{
  "horizontal_flip": true,
  "encoder_activation": "relu",
  "max_steps": 12300
}
Rows from block 9 of the image encoder of a small contrastive image-text model, named by matrix and row number. Rows with one number belong to one channel. Each number is 128 + 32 x the weight over its row's rms, rounded and kept within 0 to 255. All counts start at 0. Numbers have three digits each.
After each channel's rows are labels from the 100 images, of 14848, where the channel reaches its highest value: "top examples" is what is common among them; "patch colour" is the nearest of a few named colours to the mean colour under the peak. Only what is clearly more common there than usual is listed. The data: photos with spoken descriptions (Open Images, Localized Narratives).
# convs0: first 3x3 conv (encoder.blocks.9.convs.0.weight, 192x192x3x3, standardized in use, each kernel summed), inputs 78-116
# convs1: second 3x3 conv (encoder.blocks.9.convs.1.weight, 192x192x3x3, standardized in use, transposed, each kernel summed), outputs 78-116

convs0.147:149149178140162149156183180144178180162175171137156180171141183157127180165142143145166169145154171160162176157146136
convs1.147:111130141133125135159134184156167208134142147152141139167157197158162124162146119149194164143146140158159148127146158
top examples: text has "people"; text has "sitting"; text has "wall"; text has "table"
patch colour: pink

convs0.189:137133169122172155129203163163168174146145170150139159184108170137118200154151114134167163129142172133195175131149106
convs1.189:139149134135129090138147186149164213159149130146140127144163199154088133162128157150201166146153140143184150120148139
top examples: text has "wearing"; text has "man"; text has "smiling"; text has "black"
patch colour: black

convs0.109:149154162132163129153156183147155185150164166137160164182133172148138161159152124146177153131163163152171190145163122
convs1.109:090159158132128077137142187142170211125140148149151141167167195156150161163146150149194152144150145159158152126134151
top examples: text has "flowers"; text has "flower"
patch colour: black

convs0.39:152153161146160137170172170157153182173168161154156173159125172154151146158156138122176178135150147160162194120161134
convs1.39:118138153135140145160136184162169206158133148153153139167168191156147185161147148148198160141163141156151149130138156
top examples: text has "wearing"; text has "man"; text has "smiling"
patch colour: black

convs0.55:159140189103169155117135134079200154125164181136084153143116156135092176130073075106159165151138201164148134145131102
convs1.55:117111154123153169160147152157167199144144109171142133172148188157085132140132135138198167144172129156202157128123153
top examples: text has "sitting"; text has "table"
patch colour: pink

convs0.144:155162158140152153168166162158166165169159157162153173176140164157144162155141154153164172154155161151165187147176138
convs1.144:161168163126136158161138182148172207150129148147155140166177189153135155159143144149201162148162140161157147129173156
top examples: text has "trees"; text has "standing"; text has "grass"; text has "people"
patch colour: grey

convs0.18:150135171146157133168166185156172166166170154144149162178141177149131176175127130141175175138154161149169180142157128
convs1.18:131148154134134175153139186154174210125146152150144138162157192158160152163145143149198170140162143152156149128129157
top examples: text has "standing"; text has "wearing"; text has "man"; text has "smiling"
patch colour: black

convs0.75:152136172131169148163172177147168188168181169145140170177145192157142167151142118152182162133135159155163187154148130
convs1.75:139123139127129127154142193156169219119117160152134143172144201156186118156138149150187175151146147151166146130157148
top examples: text has "trees"; text has "road"; text has "car"; text has "grass"
patch colour: grey

convs0.74:150151176148151150149178176165171176165167168149153162184124175147125182157132121144187162127149176139168177132155136
convs1.74:150147157137136137157144187142172207163137150149145138170153199158125156160145143150206160146151142153157142131143166
top examples: text has "wearing"; text has "man"; text has "black"; text has "smiling"
patch colour: black