Weights of a small contrastive image-text model: text encoder width 128.
Rows from block 4 of the image encoder of a small contrastive image-text model, named by matrix and row number. Rows with one number belong to one channel. Each number is 128 + 32 x the weight over its row's rms, rounded and kept within 0 to 255. All counts start at 0. Numbers have three digits each.
After each channel's rows are labels from the 100 images, of 14848, where the channel reaches its highest value: "patch colour" is the nearest of a few named colours to the mean colour under the peak. Only what is clearly more common there than usual is listed. The data: photos with spoken descriptions (Open Images, Localized Narratives). In brackets: how many of the 100, against the usual share in percent.
# convs0: first 3x3 conv, stride 2 (encoder.blocks.4.convs.0.weight, 112x64x3x3, standardized in use, each kernel summed), inputs 0-63
# convs1: second 3x3 conv (encoder.blocks.4.convs.1.weight, 112x112x3x3, standardized in use, transposed, each kernel summed), outputs 0-55

convs0.6:157141163092129154159131255128120151115144149151137128105147132116128173184117153129123096097107106128139142146120168156120173092103140085144160104120104122154075153128104112106175180118078092
convs1.6:143136125117202142165150145126077163094136091131204145186118148191113147145122122175154163161189126088092148134103146131145117135177141153136191086148113163130172149142
patch colour: pink (39 vs 9.3)

convs0.39:167116154088175057144159134198165121131113119139078127132182131127152097133118142127138186118049116148155063086153085154095113140139110133106156178129093125080151126098163130060132112092099118
convs1.39:123153141104137097112122129116145135155112175148093084109171144173101120110117106119103155094104134173111076111145164066153106157045151140110097141151086073172101142118
patch colour: grey (60 vs 35.1)

convs0.109:166094124119175146125122100109118136123152166147128128191115138095115130094099118193120169143068103147153112066124083152077154092131153127107219130142171216108088114163138122101143174103125136
convs1.109:085119140178133163122145095117144201157142152185075159135140132120088164150129084101100183128136060114168148122110152093122105166129065118073155128095138101219110118121
patch colour: pink (26 vs 9.3)

convs0.50:097189125117091151142130144155142123165145101084185179127117120136116119168153172119118134167085105141125145139153174109180221096137114185081173099160141156171183158079150104142104166134111115
convs1.50:124173112129148146122114144070150180121129168143151153140141122127110152137130156202160125149165142121092156133113126146149118172180125173151147180186121141149175140160
patch colour: black (77 vs 13.6)

convs0.51:138093159100176140165164186110142094143142155131151161153140116116099142183119159158184151115107061135098143126133110082108170057086159145132123059110111190178089124119138113135157151119124195
convs1.51:135095094130159172139110140145087133120137069148164147131148142136142136180153039133125163147152100106120172136079177158142120090152078104091156083068177139119165174128
patch colour: pink (28 vs 9.3)

convs0.38:137129137176205150152153100113187133133132159213142138142116117118078152138139133134121124068173080148091102087130065129125144131123089138119138074108169149114155156146083110184077136123059122
convs1.38:145162142102124110126150143147102136140100127075167178080123087109127093165114113174131122166172135120140159154075125106183146096111194057106099078148081127128156165146
patch colour: brown (62 vs 31.6)

convs0.27:155146150118138168141138224097146138115168122181127131073090131076138140174080102113146119101125110119111172137149088154147067133133184114097197085156138154129127125082114180124126158171112078
convs1.27:168102091125132185164066133133057106091135089083151122174154134152178066122100122172129156134149080112115127134145175121115109095136240143130169079130144114131188145187
patch colour: pink (26 vs 9.3)

convs0.25:090171129131097127100126154152132101124177119068156158105127091117110134160160162096128123183081094144123150150144174112149245161150126154077161093130138188173125137072122117138143157113086113
convs1.25:144139092119161155142105144107166172120151168139170141148143101119128156123107162193170105139166156115123161154098121155122129158184116178141134200162099160128173127155
patch colour: black (55 vs 13.6)

convs0.60:152112130099237173165129126135110120125132222126133146125120160102119163147110141143151126133094082116136134119098160074115169098087198096140186096121112171157098151096156108126146158140105179
convs1.60:097108127149167146121112108062127129145128131103127181153131196110175161166121075161126153143176153084106147120120176115115149149167120132116164150105171160185159134130
patch colour: pink (31 vs 9.3)

convs0.63:161141043148128103103111071148151173151147081107164075206103062105134148092119120123161138145164120133090134104177145115101143082117172120062155127146145137120173141107107100175100110107134164
convs1.63:134172129200139166127116083108108149113107139106106180109101140126120144143153137172110166215163108113097099134151131184156148168101173138179173067139112098102097126183
patch colour: black (57 vs 13.6)

convs0.91:145068196111189141140122098133122072089120133149116111170151113083144101146157115099132186106082150187094143106121134113073184130118077112105164136138130224146114154170119114093134122109102155
convs1.91:087139101138139149109133165116191184150194178139094159150140112153109178141122065152108138106135123141125181160093164079085113192151088190104102172167099141202157139131
patch colour: pink (28 vs 9.3)

convs0.101:135100216101067139112121201139134144156120127113127115135155131113093101104107133148119154188105089135143199156080105111120111100123092138148134116146076147120069124112124123160205204099162135
convs1.101:179190140174188131163155146130091183075107135152157122187156154193149156126140157172208160181137126123122162187142141138144103175183123125166202097177116141180095119154
patch colour: white (27 vs 6.2); pink (26 vs 9.3)

convs0.10:156108082151157161173134109105149168137109114127194078149102073138093115096170108102109126142141035116107130164159121092163164123154132130162112104085137141151126121145116084175081158118053076
convs1.10:110110134151092128097131107117109126060089103090174126149017086079131175115117123162116138142105146132154122085106117163110123160160160084130150098170144191111128078135
patch colour: black (34 vs 13.6)

convs0.46:124224144129152126151138106126125108131152139163133104142106120097119093229113114127133167078076105113079113153138151140167119103179148162068202139096147144116144128096135112089130080155077108
convs1.46:139115130145127155157117121111140080103166179124123087163174174135149082064107123131124166095117131169121097063108124122092168146098130146133096182118130159095121117146
patch colour: black (36 vs 13.6)