A small contrastive image-text model, trained from scratch.
Model: encoder arch nf_resnet, encoder activation relu, text encoder width 128, text encoder layers 6.
Data: 203450 training examples, 15.5 epochs.
Rows from block 4 of the image encoder of a small contrastive image-text model, named by matrix and row number. Rows with one number belong to one channel. Each number is 128 + 24 x the weight over its row's rms, rounded and kept within 0 to 255. All counts start at 0. Numbers have three digits each.
Before each channel's rows are labels from the 100 images, of 14848, where the channel reaches its highest value: "strongest on" is what is common among them. Only what is clearly more common there than usual is listed. The data: photos with spoken descriptions (Open Images, Localized Narratives). In brackets: how many of the 100.
# convs0: first 3x3 conv, stride 2 (encoder.blocks.4.convs.0.weight, 112x64x3x3, standardized in use, each kernel summed), inputs 0-63
# convs1: second 3x3 conv (encoder.blocks.4.convs.1.weight, 112x112x3x3, standardized in use, transposed, each kernel summed), outputs 0-55

strongest on: text has "wearing" (37); text has "two" (30); text has "man" (30)
convs0.23:119164142127152103091132108177133104147121121187102108147152136122103159202125133117134144106105121111153120148105095155108100133143153155095112150134101105102119116111144134113118094097096135
convs1.23:153143137108145100140144156112158113155117140136128098144156164144115093121105170114128138100126158161134085102137135146146141159084149102140089171132139133125106165123

strongest on: text has "wearing" (33); text has "man" (33)
convs0.54:115110142132105113114122140125116128143134145131201104115128148152126096122124128140129100130176116133090127078149141116138133110083148098125117120216139164158141126116152119109086145136113145
convs1.54:141110116133082197116110148128093172095176153108119140107143139152139166125121093105109139155107093110122151157160117113112113126136105166120160125109128092158112145128

strongest on: text has "wearing" (32)
convs0.5:105154108113182153167127126129167096152140136129122125181125124100079142168084141141151138074085126109162122118124135134133097125109177119110144118140104089121119149096142124114135129150117128
convs1.5:141108135117129135158099123129143117143109115123082127172139147123159148095117147093092133076103120138129090096114155094148149144088148134110131139088156113155166119117

strongest on: text has "table" (31)
convs0.58:104130119100131173156126162114109115137145114168100135143145142109109124150102134150181130072127122149136133143097143137081129091089182107129143125099112118129105127118144109095157118119166171
convs1.58:102093121146140110149131077136102086127128121173127095163134151140140112148104108084141167077142122130119120120104146132107129152139139117117139114100124104107128135070

strongest on: text has "man" (35); text has "wearing" (29); text has "woman" (27)
convs0.74:167155151146122091147160119153121140100137090102144094136150119151113091182130101138137127110097106111098096109146158152177105124128085129107127156140120120146171124131110152105079119148134114
convs1.74:109117101105113118109118123114139141124123150146084124102177158110123102110133122152091132117094091156117113119192141122118108143117136163153139162136140139134138117191

strongest on: text has "wall" (42); text has "sitting" (39); text has "woman" (26); text has "persons" (26)
convs0.85:089125144148114110138136132134161150113145136166173094086133117168099154133136134154135113103156111109141105119090083096135116114093136124191129115123115111137128135149073115127089112150103155
convs1.85:136133120110136116144109108157122122092137143139153132096108099153143115095120127122141104091125130149123130168135034119138127044098136135112077082154143094116135145107

strongest on: text has "wearing" (29)
convs0.70:129152125116156157119130144115155144128136148141162128092087109088160116102145159145111101109143124141116126101100150106127164118147138110144220116148114116184108148116133117106097111138147146
convs1.70:101076130147138133174127119132106116102138094140145148149120163136188126121136130109146144141131135138153139131113132160105125151146115144142145127096149112130125110134

strongest on: text has "man" (33); text has "wearing" (32)
convs0.86:126103119145129144117159154122120116160174081113123118120147103146089078193104120151193170100115123137136105162110116150151116099166133129123105110123109130153151111111120132107141112122122151
convs1.86:171134122132128127130141169137169135095126136126166082142169116105094117096110099118116140091087144133114106121093150116133130137127142097103095147134155154147134130156

strongest on: text has "man" (33)
convs0.49:083137092117145136139124114131136121137120125122106170119119139128199134129117155136141113137071081133148128148101159138121139098185185151138115126101132096153132148122147108131132111080146109
convs1.49:105128136132130108085135100088101129157094131149101080120095157100122114137145156093159138098106147114121093066135155109127133164149089090167134151099131136137115124090

strongest on: text has "wearing" (43); text has "man" (40); text has "woman" (25)
convs0.52:104103157147171132116131157148151165121117181159119123111105131105112134114124135111127103126096129148118142121120063122123143149150133124103191128139124126077115126134185131116156116113113076
convs1.52:111110091141155155154124133142117137103112061086120112128142125167123139114133117114132108104120146143134119117157162126166108138091152101130141107150116121169124116208

strongest on: text has "man" (34); text has "wearing" (33)
convs0.31:121179102117164160163112128136103082149131178121153104102157140093096148105118123144154146157133110124113143112086097130158123140133111141128166101109152154180097146112146135142127159136132106
convs1.31:113137154135152130156137118112148165116104134087151149129145147118139138117152107133147157213145143108143122126139144106142150144165126101129161168144180152176126142121

strongest on: text has "table" (30)
convs0.16:107131143161107181154125144074069120133131096140106131138128137164154079119143133157122100141137109116092115144120144161096146086114155087098141160134118128117105115171136111122122148116104133
convs1.16:108107119119125107130137134126126068146134114145071099142105129146090112147120125067099105101113116115133126102121148140089099139129108135137158135109098146116103133109

strongest on: text has "wall" (45); text has "holding" (42); text has "man" (38); text has "wearing" (34)
convs0.82:087099133128069138128137086142104144103159130186102116131114112148107160140176129136104109102177112127105146130096118096122121126112158091135136114131145180105123138113101148152103122147112143
convs1.82:127121128105128148162137143143099125110170139138165134110102111157142130128127128124143127110164155151106143141133052151110159098111160146106100094157066115085135166139

strongest on: text has "wearing" (32)
convs0.30:164102133143192158137126087140133081109134153128129125175136128134141126165144143148083153138081104134093120074110134124126133099130137142118161146136158114103134150162113097114107159114109136
convs1.30:090139145122155131091158101090138158162114162143111155095141139078103102135147134131126123129142110118112148092107151127115137126163090142129141184127106138159162109155